config.toml
model = "autoregressive pixel model"
train_examples = 36250
arch = "transformer_decoder"
width = 256
norm = "layernorm"
norm_position = "sandwich"
mlp_ratio = 6
bias = "none"
parallel_block = false
tie_word_embeddings = false
init = "small_normal"
eps = 1e-08
lr_schedule = "wsd_sqrt"
decay_fraction = 0.4
warmup_steps = 240
Rows from block 4 of a small autoregressive pixel model, named by matrix and row number. Rows with one number belong to one neuron. Each number is 200 + 20 x the weight over its row's rms, rounded and kept within 0 to 999. All counts start at 0.
Before each neuron's rows are labels from the 100 images, of 14976, where the neuron reaches its highest value: "responds to" is what is common among them. Only what is clearly more common there than usual is listed. The data: Sentinel-2 satellite tiles (TerraMesh). In brackets: how many of the 100, against the usual share in percent.
# fc1: MLP up (model.blocks.4.mlp.fc1.weight, 1536x256), inputs 0-127
# fc2: MLP down (model.blocks.4.mlp.fc2.weight, 256x1536, transposed), outputs 0-127

responds to: snow or ice (93 vs 20.6); main land cover: snow or ice (83 vs 14.6)
fc1.571,171,200,214,187,203,213,199,203,232,156,195,194,193,223,157,208,189,214,227,197,214,194,212,233,226,191,227,213,197,188,163,197,173,225,166,199,197,225,192,199,204,196,175,213,190,182,195,148,190,186,193,246,239,195,225,208,252,171,191,202,203,206,198,190,182,225,205,213,193,202,210,184,191,210,222,196,198,213,189,194,219,173,197,184,197,179,190,170,230,228,190,217,200,228,208,192,206,176,161,181,206,207,183,160,206,241,187,183,242,176,174,198,193,203,191,159,165,183,212,159,248,210,220,234,196,223,198,208
fc2.571,195,176,199,216,182,194,204,209,194,213,175,188,187,199,216,183,184,195,196,165,190,199,193,227,229,186,227,175,211,194,190,192,164,212,177,203,209,253,219,218,168,177,150,202,203,180,172,202,196,196,233,239,235,183,224,192,217,159,206,204,218,214,192,198,193,244,230,200,207,151,190,196,186,204,182,206,249,189,237,162,204,195,201,181,198,182,187,202,206,232,217,212,200,192,219,195,173,213,178,167,215,205,166,194,223,239,208,180,226,191,210,215,200,171,188,176,202,198,186,189,230,207,201,202,189,226,189,195

responds to: snow or ice (88 vs 20.6); main land cover: snow or ice (77 vs 14.6)
fc1.367,182,196,176,181,203,197,198,201,205,183,196,188,217,202,200,210,190,216,207,189,207,166,221,175,250,237,204,210,206,231,199,167,203,160,167,201,220,171,215,203,207,183,220,191,203,192,187,181,177,175,191,257,178,194,215,199,217,214,181,180,209,195,162,215,203,215,202,236,222,225,203,209,198,185,218,213,186,209,169,186,212,185,203,222,188,195,210,224,250,220,185,188,203,214,229,133,210,195,176,192,180,186,202,178,194,216,214,198,209,185,198,196,234,231,198,158,157,199,225,173,227,228,174,181,203,202,189,202
fc2.367,194,165,188,192,215,176,204,233,167,204,199,208,219,198,208,195,193,219,197,189,196,184,208,223,223,158,215,166,226,218,178,167,169,183,170,204,192,200,192,211,158,202,205,191,189,181,169,222,193,171,208,227,238,177,221,209,223,178,223,198,203,216,184,197,185,195,195,214,221,185,198,202,190,225,191,209,251,188,222,144,233,203,205,210,203,177,181,206,219,229,213,186,198,200,234,182,182,200,178,197,199,197,179,201,221,230,216,176,203,170,213,219,187,207,177,133,218,195,205,206,209,216,186,221,207,215,199,196

responds to: clouds (43 vs 15.5)
fc1.341,161,232,184,187,210,191,185,196,224,196,198,196,250,189,230,188,206,227,190,214,229,184,213,205,193,172,135,205,198,248,235,211,204,187,194,205,221,202,217,193,210,185,176,161,180,206,228,217,218,200,190,193,217,184,207,171,217,189,174,183,208,213,187,189,176,206,237,172,206,229,184,172,223,207,229,201,221,211,205,217,198,191,196,192,169,234,172,202,232,196,212,198,206,186,175,197,197,189,201,210,185,232,205,203,227,181,183,192,173,175,194,203,187,200,191,203,214,169,216,221,193,224,208,200,228,205,204,212
fc2.341,214,200,192,206,196,218,180,189,187,223,202,214,190,189,201,173,202,187,214,212,153,203,185,206,230,184,213,209,216,183,195,220,218,220,194,204,208,216,166,203,195,188,226,217,209,191,205,171,199,210,182,159,184,178,219,219,186,216,197,221,179,225,190,169,252,188,193,183,215,173,219,209,197,204,178,210,213,230,227,194,180,192,222,205,205,194,179,198,184,186,197,204,189,224,237,188,221,217,173,171,197,197,212,227,168,206,158,216,232,218,213,204,183,208,200,196,188,230,190,224,176,187,227,192,222,203,196,189

responds to: water (89 vs 40.5); main land cover: water (67 vs 11.2)
fc1.195,194,204,162,203,195,207,208,209,230,180,270,195,216,217,223,183,181,219,219,211,223,190,199,212,154,219,219,191,188,195,184,236,170,188,175,177,187,224,205,221,197,187,234,225,180,210,158,200,196,227,181,179,181,195,166,184,207,195,173,200,214,238,200,244,196,202,215,163,201,239,235,238,179,215,191,205,177,218,167,186,212,204,199,177,190,213,180,191,167,183,171,190,207,248,189,185,178,208,191,166,202,185,236,206,227,172,176,176,191,208,155,210,194,221,220,211,209,210,224,221,201,198,195,173,222,190,218,184
fc2.195,221,207,194,177,204,185,189,178,183,204,252,182,208,218,218,188,201,173,200,174,218,206,210,186,177,137,182,204,185,215,171,192,203,190,204,185,212,199,217,223,196,204,213,175,190,168,184,187,203,217,198,200,181,186,157,183,225,191,200,232,225,234,177,202,171,179,230,173,234,176,226,201,197,206,213,143,214,223,197,183,185,204,187,211,207,194,187,227,186,209,219,170,216,188,166,211,208,217,207,200,216,223,209,196,221,212,177,184,224,190,200,155,201,208,193,209,192,170,169,189,177,201,193,210,207,223,198,194

responds to: water (91 vs 40.5); main land cover: water (84 vs 11.2)
fc1.633,209,215,184,218,191,219,214,195,226,205,214,210,210,186,195,178,184,201,178,220,177,227,240,231,212,220,206,195,192,197,197,207,191,171,209,164,191,225,184,197,204,185,194,227,195,179,187,157,208,189,158,217,212,215,184,178,221,213,224,191,190,228,185,171,216,218,228,189,166,200,200,267,208,200,201,179,191,225,189,192,193,190,180,204,131,215,193,188,196,198,193,189,179,228,217,180,201,247,202,199,180,228,215,178,209,213,230,167,197,217,194,172,203,210,186,183,199,203,251,170,194,202,223,201,196,196,204,218
fc2.633,181,221,204,208,205,202,235,200,222,211,198,200,200,211,181,200,222,158,221,203,182,208,209,215,170,211,179,193,209,214,182,219,210,183,213,169,227,215,225,187,170,182,186,203,211,197,183,185,194,219,188,190,207,197,204,210,191,213,212,228,190,210,136,195,190,187,220,185,173,188,184,200,207,205,173,197,189,197,215,177,179,212,174,209,193,230,184,200,189,225,224,202,185,216,206,202,245,242,236,208,192,259,205,160,210,203,217,161,206,192,220,171,202,184,243,181,187,177,223,194,180,230,190,224,216,205,204,203

responds to: water (67 vs 40.5)
fc1.52,178,200,200,227,168,232,210,189,263,189,209,202,211,200,210,176,194,246,201,235,216,187,206,201,199,230,172,204,204,220,200,216,169,219,198,208,208,222,219,208,248,192,185,212,185,207,184,206,212,203,204,222,221,185,199,173,217,205,173,190,182,196,197,147,200,209,230,199,203,213,218,206,192,180,187,230,204,220,197,172,208,220,196,203,213,188,213,195,205,159,174,211,220,201,184,183,204,196,203,191,197,196,180,201,238,180,195,194,193,202,153,203,204,206,215,220,167,208,174,199,197,177,218,171,174,179,196,152
fc2.52,181,217,210,194,181,234,201,184,190,208,200,197,222,199,192,187,189,236,203,232,225,243,217,200,187,248,195,202,193,225,214,206,203,198,177,194,191,227,200,224,210,179,199,223,185,228,204,214,192,177,170,201,197,171,175,182,228,215,199,171,183,240,204,202,206,188,228,196,244,214,235,226,258,195,207,210,177,195,183,206,199,198,183,201,209,171,230,218,200,155,173,217,197,204,218,188,181,166,227,196,207,201,222,203,211,200,216,216,208,214,172,201,189,207,189,189,182,197,176,194,157,198,233,196,196,202,203,191

responds to: main land cover: rangeland (70 vs 20.4); bare ground (56 vs 24.3)
fc1.418,181,189,170,211,181,174,183,203,209,186,172,170,243,218,229,209,173,211,176,226,204,223,154,203,222,185,184,179,199,228,182,226,200,144,216,227,211,209,203,169,216,206,178,177,198,191,226,175,186,205,193,182,214,188,211,167,240,209,213,179,186,224,196,203,212,210,213,183,209,197,169,166,204,208,221,194,213,210,225,174,211,166,182,224,186,209,206,189,216,218,161,223,206,192,197,203,194,196,174,186,211,181,183,218,203,191,191,200,243,226,169,225,167,189,141,205,154,171,194,177,241,190,203,211,198,193,198,218
fc2.418,180,203,164,194,216,153,213,214,204,188,220,189,187,231,173,220,211,213,201,160,197,168,190,197,196,208,202,203,152,209,207,199,201,225,198,195,221,218,213,215,247,213,235,208,197,213,183,218,200,215,226,200,202,209,205,147,199,174,182,209,192,166,198,177,205,195,193,191,189,192,187,189,215,231,184,191,201,210,208,192,214,216,179,189,178,189,195,171,239,209,185,184,212,178,214,182,206,215,225,222,217,183,198,160,232,219,206,152,206,205,185,187,208,190,205,207,233,230,194,177,233,197,183,197,173,189,191,208

responds to: clouds (42 vs 15.5)
fc1.622,197,194,232,202,233,186,204,221,188,204,188,212,164,177,193,160,225,253,202,213,216,180,224,145,172,188,203,210,210,188,217,199,144,181,205,214,176,211,208,199,188,212,209,234,160,190,204,197,214,206,222,219,205,161,186,191,198,197,195,248,218,174,218,194,200,204,206,213,202,175,184,231,223,191,204,185,189,196,172,177,224,204,153,208,195,179,163,221,199,207,202,172,179,217,195,216,211,220,238,202,208,196,195,203,204,174,186,185,211,198,190,223,199,206,206,214,214,214,176,203,248,223,224,201,178,190,197,176
fc2.622,197,217,204,200,208,216,218,211,204,186,209,201,187,179,209,197,196,180,194,191,210,216,203,179,248,221,218,217,222,189,192,203,208,203,195,214,223,170,197,196,181,195,205,242,210,215,227,210,203,215,190,210,198,224,216,225,207,209,196,197,204,236,251,211,196,169,157,208,170,223,186,234,193,184,172,212,209,185,201,208,211,236,230,202,174,195,205,217,168,208,202,211,219,195,197,181,224,207,190,177,199,231,200,190,217,192,206,163,191,174,171,178,201,165,205,206,192,174,201,213,203,177,177,193,185,176,226,194

responds to: clouds (50 vs 15.5); flooded vegetation (30 vs 10.2)
fc1.16,177,247,200,224,184,195,194,196,183,175,219,206,196,211,178,194,192,200,205,217,185,162,206,198,179,201,183,204,195,185,210,194,211,188,170,210,201,227,209,162,210,189,195,219,194,219,186,199,189,190,195,193,224,203,183,179,193,197,208,183,211,235,196,229,187,199,211,197,187,195,231,180,252,188,163,172,230,197,236,228,225,213,161,204,178,199,190,203,177,207,178,216,223,184,215,176,154,196,173,227,171,221,220,174,215,164,210,187,201,203,196,228,198,214,207,230,212,223,218,226,232,224,171,197,223,204,214,194
fc2.16,178,175,194,213,202,189,201,223,207,203,185,167,199,205,155,191,207,227,211,166,227,189,209,184,180,219,194,219,213,200,230,208,184,178,186,227,216,194,145,202,239,215,223,225,194,222,187,247,195,218,207,205,188,199,198,157,193,205,220,174,202,208,238,183,207,226,191,212,184,206,201,208,145,197,198,201,205,193,208,222,235,218,171,200,182,207,225,203,228,195,186,185,204,219,197,180,227,202,185,198,191,167,138,219,204,198,191,191,202,189,193,216,223,208,186,180,192,197,169,177,227,195,154,199,194,197,193,212

responds to: water (75 vs 40.5); main land cover: water (51 vs 11.2)
fc1.689,198,210,203,202,189,220,226,210,200,199,222,199,245,163,218,201,192,261,205,200,197,216,219,199,224,221,190,189,195,191,215,214,148,191,212,201,197,183,191,215,236,199,203,205,161,177,173,180,170,201,202,246,210,219,189,222,195,214,192,195,198,222,161,202,188,217,206,208,196,229,209,172,183,205,184,175,210,223,223,192,203,213,152,201,174,191,196,215,188,165,216,215,208,184,183,183,225,192,207,184,180,225,214,197,239,187,167,179,205,209,192,198,193,210,202,184,218,179,187,183,213,174,209,178,193,195,219,193
fc2.689,205,195,201,212,176,168,200,184,236,211,233,166,195,193,249,217,196,197,168,192,205,207,207,198,224,153,200,204,202,212,141,191,184,164,192,195,210,197,203,209,186,173,239,215,204,200,220,209,193,201,185,193,194,192,196,200,218,223,178,204,181,227,169,196,206,193,186,193,257,185,188,160,218,169,195,189,202,219,206,195,209,180,212,191,211,207,219,227,183,199,204,209,204,185,218,208,208,180,221,199,181,245,261,192,197,205,208,215,196,215,209,194,179,174,201,241,194,193,195,197,198,184,211,185,196,180,202,189

responds to: water (77 vs 40.5); main land cover: water (59 vs 11.2)
fc1.668,180,243,174,206,179,168,236,178,190,205,209,204,196,204,196,186,177,200,209,215,200,192,212,202,196,185,219,193,189,232,202,201,209,196,185,171,205,224,202,180,255,199,176,199,222,184,193,212,209,190,197,206,182,257,190,208,212,219,198,205,201,216,168,188,241,175,219,225,200,217,196,195,230,179,185,192,194,184,205,209,226,196,213,192,229,197,216,209,210,199,202,183,252,183,226,156,184,232,181,196,173,175,197,167,216,157,202,199,195,192,177,218,189,209,212,211,192,193,239,173,231,196,200,202,233,211,210,203
fc2.668,199,211,211,198,193,189,222,188,218,198,211,206,208,191,221,183,213,195,181,272,190,191,213,199,203,200,203,212,194,229,190,211,182,175,222,202,201,189,245,190,235,191,182,180,215,188,209,221,212,209,210,207,178,187,187,157,185,204,191,192,188,199,203,199,106,193,222,203,143,197,242,166,219,217,178,180,248,206,191,192,199,218,196,229,213,202,175,205,201,162,214,179,219,219,177,224,182,187,196,182,206,201,199,205,210,190,185,194,202,173,216,199,147,201,204,178,203,197,180,205,207,218,168,204,204,198,217,147

responds to: main land cover: rangeland (48 vs 20.4)
fc1.378,193,191,198,219,217,182,143,214,248,193,197,202,222,232,208,169,218,215,182,202,216,214,205,183,180,198,190,219,193,179,196,207,163,239,206,202,219,203,178,192,216,192,275,210,161,208,180,187,186,213,200,196,183,213,169,192,210,177,187,190,241,208,223,200,184,253,239,195,205,202,210,183,203,209,187,190,185,207,196,216,194,225,182,156,197,170,200,202,212,183,179,205,202,206,231,170,174,225,210,183,220,231,196,208,192,164,187,196,197,172,207,202,185,212,201,169,168,200,205,191,217,202,179,206,213,181,185,193
fc2.378,197,189,209,217,214,221,190,251,171,169,194,188,190,180,231,186,192,203,211,194,212,181,208,141,204,204,206,185,191,186,194,194,215,171,232,211,193,186,128,174,194,232,192,185,224,197,218,197,212,207,203,187,195,195,221,244,198,191,197,184,192,193,225,241,197,203,174,193,197,212,156,191,226,204,226,207,187,201,194,216,198,213,233,194,212,225,226,203,189,193,207,176,187,155,183,209,205,189,167,216,202,205,215,209,204,184,191,248,178,196,205,215,208,209,199,221,189,200,224,203,201,206,108,224,191,194,212,218