From a checkpoint of a small autoregressive pixel model.
Training: nadamw at rate 0.0014, 8100 steps, batches of 128.
Data: 36250 training examples, 28.6 epochs.
Rows from block 3 of a small autoregressive pixel model, named by matrix and row number. Rows with one number belong to one neuron. Each number is 128 + 24 x the weight over its row's rms, rounded and kept within 0 to 255. All counts start at 0.
After each neuron's rows are labels from the 100 images, of 14976, where the neuron reaches its highest value: "top examples" is what is common among them. Only what is clearly more common there than usual is listed. The data: Sentinel-2 satellite tiles (TerraMesh). In brackets: how many of the 100.
# fc1: MLP up (model.blocks.3.mlp.fc1.weight, 1536x256), inputs 0-85
# fc2: MLP down (model.blocks.3.mlp.fc2.weight, 256x1536, transposed), outputs 0-85

fc1.294 [118 167 106 122  93 122 103 131 141  76 115 132 157 128 115 120 129 108 101 142 146 129 109 136 142 152 133 162 128  81 159 146 119 152 155 133  99 118 106 112 166 120 147 190 148 118  99 126 141 141  96 160 133 148 100 136 159 132 115 126 144 147 173 125 122 196 186 109 103 120 145 102 139 146  93 112 154 145 156 104 117 138  99 102 109 158]
fc2.294 [177  92 166 127 141 159 120 154 138 105  97 125 118 134 160 128 142 135 151  89 109 117 109 123 146 113 148 129 148  88  87 109 129 143 122  93 137 170 123 107 114  97 157 126 123 114 145 101 143 141 144 143 129 162 109 172 100 110 108 143 136 131 157 165  87 143 128 126 140  76 149 131 109 130 138 144 127 141 146  95  97 140 149 114 164 144]
top examples: snow or ice (95); main land cover: snow or ice (90)

fc1.208 [113 123 133 170  92 140 169 122 127  93 122 115 146 107  99 113 133 186 148 156 154 143 133  97  93  76 148 110 137 131 111 114 117 122 122 155 120 147 144 120 141 117 117  97  98 132  95 119 106  99 152 140 147 116 114  88 170 143 135 102 121 154 143 119 122 135  98 103 139 142 139 109 143  95 105  94  98 114 128  79 118 119  77  99 102  99]
fc2.208 [107 159 140 132 120 127 135  59  99 141 156  97 120 149 125 100 115 122 106 147 153 151 130 124 163 144 115 148  90 129 130 110 120 109 126 113 119 120 137 134 107 139 158 158 142 144 148 128 116 161 111 144 124  92 142 121 113 156 118  91 118 148 143 119 131 113 123 145 100 125 107 126 150 161 150 118 178 126 146 133 108 138 157 147  97 153]
top examples: water (67); main land cover: water (31)

fc1.463 [ 95 153 116 153 120 127 161 140 164 122 126 125 171 107  37 117 126 169 125  92 130 107 124 145 111 131 108 100 135 158 123 111  91 109 127 165 130 146 114 113 137 136 171 118 103  93 131  99 139 159 146 160 158 111 121  92 130  98 156 109 116 106 112 118 124 151 129 109 128 136 122  99 161 116 150 102 159 131 170 119 146  83 148  94  80 166]
fc2.463 [162  63 140 170 125 155 122 149 161 132 142 112 128 114 153 140 136 132 142 163 100 128 126 136 134 108 152  53 126 105 152 120 123 144 105 163 127 106  88 124 116 136 142 171 129 135 107 140 108 101 113 147 157 104 147 119 143 154 113 142 100 144 123 113 102 136 120 124 136 114 148 124  70 110 121 116 108 172 102 140 142 150  87 132 152 113]
top examples: snow or ice (46)

fc1.598 [115 146  93 120  97 126 138 132 132  99 114 147 112 168 132 115 136 114 143 114 100 154 142 146  90 148 117 139  89 143 122 137 105 144  97  82 136 139 125 126 154 121 131 165 124 182 119 148 134 110 108 128 168 155 125 111 137 139 140 108 126 156 147 148 250 138 205 136 129 134 115  88 186 134  95 140 122 144 133 112 142 150 139 120 129 183]
fc2.598 [145 103 102 155 123 115 118 106 168 131 134 157 137 128 142 134 140 143 121  86 115 120 113 128 131  97 116 125 137 159  87 146 115 133 161 126 109 103 121 126 117 124 133 103 119 117 132 107 129 143 135 179 115 130 160 117 108 124 121  99 135 107 127 126  88 136 125 109 109 141 143 113  94 127 132 133 123  81 124 134 131 105 165 127 126 101]
top examples: main land cover: trees (55)

fc1.236 [145  90 123 104  89 139 198 156 148 115 158 128 127 134 137 102 114 170 155 133 135  78 137 130 159  73 102 121 117 124 136 131 166 123 130 117 131 143 111 125 146 100  81 148 127 157  84 160 136 126 147 123 171 105 110  92 123 146 136 100 105 109 131 108 131 135 102 130 145 149 156 132 139  95  98  86 143 118 118 150 155 165  79 124 143 126]
fc2.236 [137 174 102 138 110 106 146 118 159 156 120 165 116 127 105 116  96 141 130 117 177 136 100 133 133 184 160 156 127  54 118 137 124 155 115 135 137 136  98 158 112 124  87 146 120 127  95 149 110 145 163  92 107  77 146 119 149 129 138 138 139 118 120 131 110 112 119 148  98 132 109 110 122  98 136 146 120 100 122 117 159 114 159 135 116 102]
top examples: main land cover: trees (42)

fc1.530 [112 101  95 136 139 111 143 129 104 127 124 144 157 134 135  95 118 162 161 151 162 121 103 133  97  65 113 117  97 200 133 149  71 101 142 120 113 121 104 146 156 114 140 147  65 114  91 113 124 160 121 111 128 193 119 118 133 100 135 129 134 134 122 126 143 150 136 128 120 141 141 102 124 138 152 125 127 156 132 129 134 132  62  74 128 115]
fc2.530 [113 119  98 115 118 128 132  96 163 130 154 135 133 112 115 126 127 165 117 120 112 144 126 136 146 109 115 136  97 148 141 121 123 160 123 141 116 120 127 139 159 126 149 101 110 127 171 126 142 106 106 109 141 150 120 132 138 109 121 122 115 110 125 163  99 146 115 108 174 116 127 122 138 127 151 174 109 117  79 123 112  72 200 104 133 137]
top examples: water (86); main land cover: water (73)

fc1.128 [ 78 172 111 163 141 107  91 127 145 138 120 102 121 126 126 101 115 134 178  96 166 137 165 120 166 141 118 125 101 107 132 139 106 133 147 136  87 120 113 146 157 138 140  97 130 130 123  96 131 127 111 127 123 143 118 147 112 103 113  93 103 171 153 139 133 131 145 132 112 184 133  80 148 114 148 124 184 138  96 143 126 118 176 160 114 135]
fc2.128 [123 104 114 148 159 152 127 164  73 137 129 129 134 144 141 143 107 120 119 169 144  92 133 112 117 200 116 197 124 150 127 113 147 132  92 121 190 129 183 122 128 141 157  84 121 126 102 143 137 128 130 149 123  80 130  97 151 128 121 143 132 133 119  90 115 104 102 108  99 127 161 136  88 154 145 134 134 111 128 108 118 133  45 123 129  78]
top examples: main land cover: trees (45)

fc1.766 [104 123 153 146 132 136 111 145 162 160 114 117 111 105 119  79 143 131 134 122 137 112 133 142 133 157 149 125 137  76 100 132  67  89 142 132 118  96 135 143 139 122 111 109  91 165  87 108 131  94 151 143 110 109 155  89 103 114 126 159  78 127 129 118  95 159 167  91 126 128 136 149 143 125 140 112 153 138 161 125  65 107 134 169 118 168]
fc2.766 [106  84 134 133 138 102  94 119  83 137 142 114 129 138 120 112 141 110 142 151  84 146 171 105 135 120 127 129 105 151 125 138 139 131 144 132 107 117 113 128 101 132 133 120 136 110 160 151 126 124 125 123 150 142 141 130 175 121 148 112 127 145 144 127 156 121 123 103 160 121 156 101 149 128 106 135 164 110 145 122 130 110 151 143 170  63]
top examples: water (67); built area (65); flooded vegetation (27)

fc1.707 [136 128 113 127 126 152 108 123 132 122 143 154 165 148  64 133 126 136 122 148 136 116 113 156 140 156 102 141 127 156 117 102  91 115 152 139 141  87 130 123 140 110 127 103 116 123 140 133 133 134  75 208 153 141  96 140 139 168 100 107 147 134 117 133 153 125 145 125 140 157 137 112 148 125 101 115 159 196 141 113 125 105  62 126 125 184]
fc2.707 [ 95 105 102 114  99 123 154 123 129 120 104 128 148 122  66 114 133 115  96  82 113 119 116 130 116 120 131  97 153 123 119 110 140  69 161 155 122  87 138 130 119 109 122 164 141 125 114 131 130 126 120 137 127 143 135 149 113 155 125 118 150 112 144 138 182 150 135 167 126 119 158 120 173 103 110 124 131 132 117 107 134 152 139 141 112 155]
top examples: snow or ice (54); main land cover: snow or ice (44); main land cover: water (34)

fc1.669 [104 123 148 127 103 147  89 137 144 152  84  77 114 140 164 125 114 103 110 138 142 102 152 162  84 127  81 133 143 149 135 137 133 122  70 130  98 136 102 124 139 109 166 101 126 149 116 152 133 145 113 137 153  99 145 123 156 125  91 148 162 140 139 137 130 170 135  65  84 109  99 124 161 107 152 130 137 133 121 124 101 109 101 167 159 158]
fc2.669 [121 149 114 120 128 127 146  77 133  98 114 126 120 122 137 141 136 142 134 138  80 170 134 128 191 110 153 131 122 145 156 131 123 158 164 119 123 151 169 101 121 139 112 142 122 108 118 121 138 115 138 132 109 175 119 142 123 124 131  95 132  88 151 131 110 141 133 157 140  89 166 114 129 155 109  83 149 155 141 122 129 153 173 134 169 127]
top examples: main land cover: trees (48); main land cover: water (30)

fc1.352 [122  80 112 139  97 132 135 121 110  78 120 145 156 120 116 131 122  99  85 122 119 133  98 149 128  77 144  92 138 197 120 131 134 127 133 161  97  98 118 107 150 111 137 122 120 136 133 115 133 131  94 133 115 145 119 126 185 115 163 121 133 135 109 124 139 127 130 159 137 122 183 163 118 151 114 135  97 126 138 125 121 153 144 167 126 106]
fc2.352 [105 116 113 134 172 120 122 139 104 141 111 127 147 133 116 129 129  92 113 110 116 126 173 119 138 207 161 149 126 117 148 111 138 133 160 130 135 102 167  80 142 122 168 110 134 136 125 143 127 117 148 175 106 141 118 132 123 116 110 127 143 105 120 113 148 137 148 136  66 122 127  95 108 181 124  77 168 166 121 124 111 142 129 118  91 168]
top examples: snow or ice (44)

fc1.390 [145 109 126 132 121 129 125 151 153 154 123 131 136 135 127 110 117 160 117 132 109 146 107 114 148  94 136 127  92  87 153 110  83 155 123 142 124 142 116 107 121  94 134 133  90 158 110 124 145 126 127 128 128 120  88  76 148  96 127 135 191  83 167 108 147 175 178 160 120  96 130 115 128 115 135  70 107 170 136 114 122 155  87 116 115 128]
fc2.390 [ 96 134 113  98 144 143 117 107 136 218 164 133 128 133 153 124  98 131  92 110 121  79 147 144 136 165 141 124 148 180 137 118 147 130 135 156 114  89 117 152 106 116 139 144 121 144  97 125  89  99 118 127 116 121 111 126 137 124 126 121  94 123 114 154 144 139 111 133 150 106 113 116 106 148 133 167 124 171  76 172 119 141 188 112 112 210]
top examples: water (67); main land cover: water (48)

fc1.575 [114 140 116 138 117 143 148 120 139 161 138 118 151 154  86 151  78 182  96 161 138 106 127 107 157 169 110 141  81 112 103 122 154 129 143 177 154 129 135 131 161 122 156 124 128 116 114 143 151 176 139  97 124 127 105 139 140 103 113 104 150 177 127  97 142 113 125 117  80 147  73  76 168 131 149 138 133 126 109 106 112 129 134 131 139 213]
fc2.575 [154 137 120 125 126 128 142 150 132 117 192 123 147 137 148 135 116 152  85 127 110 124 101 102 128  78 153 143 106 120 146 127 140 144 126 135 133  99 159 114 138 124 120 155 112 130 161 131 142 141 115  83 133 147 117 129 134 122 156 136 137 149 117 160  72 124 106 128 137 102  77 179 137 120 141 105  95 158 106 196 114 101 178 155 133 136]
top examples: main land cover: trees (62)

fc1.564 [133 134 157 114 134 156  80 149 120 124 126 142  99 158 112  91 142 125 150 138 175 106 146 124 119  91 132 123 160 122 152 121 103 120  83 143 140 113 163 119 145  96 117 121 111 138 123 143 104 120 134 172  98 149 134 150 110 127 118 159 141 105 111 154 111 176 160 126 129 137 160 127 166  91 189 155 110 129 134 123 107  88 115 110 111  91]
fc2.564 [138 125 127 134 138 139 117 138 105 146 178 150 124 136 130 121 131 144 139 121 110 128 130 120 133  85 184 136  98  90  88 136 125 121 127 145 117 136 152 123  87 132  98 133 125 133 140 118 142 135 157  58 142 151 141  95 145 120 151 135 142 127 121 148 120  91 100 139 117 136 131 139 138 164 171 112 125 141 143  79 129 133 173 102 132 152]
top examples: snow or ice (80); main land cover: snow or ice (76)

fc1.45 [106 113  71 127 123 117  89 110  95 103 151 130 116 131 154 134 122 145 140 157 140 133 160 145 106 123 128 140 125 124 121 141 142 116 189 127 113 155  98 128 109 138 106 139 120 125 101 169 135 139 122 119 119 126 125  93 150 136 139  93 143 143 181 119 211 117 179 102 105 124 134 110 157  86 118 111 127 145 156 155 171 148 164 130  97 119]
fc2.45 [133 111  97  93 133 143  97 130  90 144 129 132 141 154 151 153 122 118 143 114 153 109 115 135  91 178 143 114 120 143 152 152 126  90 123 137 101 121 125 109  76 116 126 126 125 137 165 143 135 140  95 132 144 126 114 102 151 139 117  99 179 154 157 190 153 135 112  97 189 127 126 135 110 135 130 129 114 113 163 132 161 165 134 150 123 141]
top examples: main land cover: trees (57); clouds (52)

fc1.741 [130  92  85 135 126 160 116 136 143 110 138 119 115 132 142 113 131 140 141 133 133 158 128 155 138 132 147 134 140 122 164 117  82 155 131 139 105  96 147 136 143 113 116 214 109 176 118 129 126  79 126 187 142 166  74 119 153 113 129 143 116 116 139 124 128 121 146 136 146 112 137 122 147 102 103 140 157 154 155 127 122 115 116 129 103 156]
fc2.741 [156  78 106 127 147 120 107 144 128 105 144 140 144 133 112 154 119 153 123 168  46 145 108 130 111 140 127  97 127 191 113 143 140 134 104  87 116 119 150 144 103 125 136 144 111 169 152 112 102 101  96 116 145 139 140 148 164 102 125 138 115 125 146 106 120  98 121  99 136 132 127 127 120 158 129 123 128 131  90 166 148 118 161 155 125 124]
top examples: water (71); main land cover: water (51)

fc1.382 [141 137 143 125 117 122 157 152 105 162 126 127 133 145 127 116 112 169 123 153 128 100 151 135 118 120 142  87 115 122 147 146  69 151 105 146 124 124 122 153 125  91 128  98  77 134 134 133 106 133 114 147 116  93  98 144 132 111 103 130 148  94  96 132 133 170 154 123 134 101 101 150 122 119 178  92 113 180 120 115 128 116  69 126 111  92]
fc2.382 [114 104 119 133 131 127 150 119 131 178 118 143 135 123 125  90 136 162  77 139 141 112 157 124 140 122 145 144 110 133 166  98 116 127 103 114 135 106 141 132 119  99 127 147 108 138 117 141 127 149 123 145 148  96 127 123 159 129 137 109 142 139 113 100 127 141 136 135 111  53  99  93 148 135  90 134 168 123  83 130 137 104 163 136 157 125]
top examples: water (77); main land cover: water (56); clouds (35)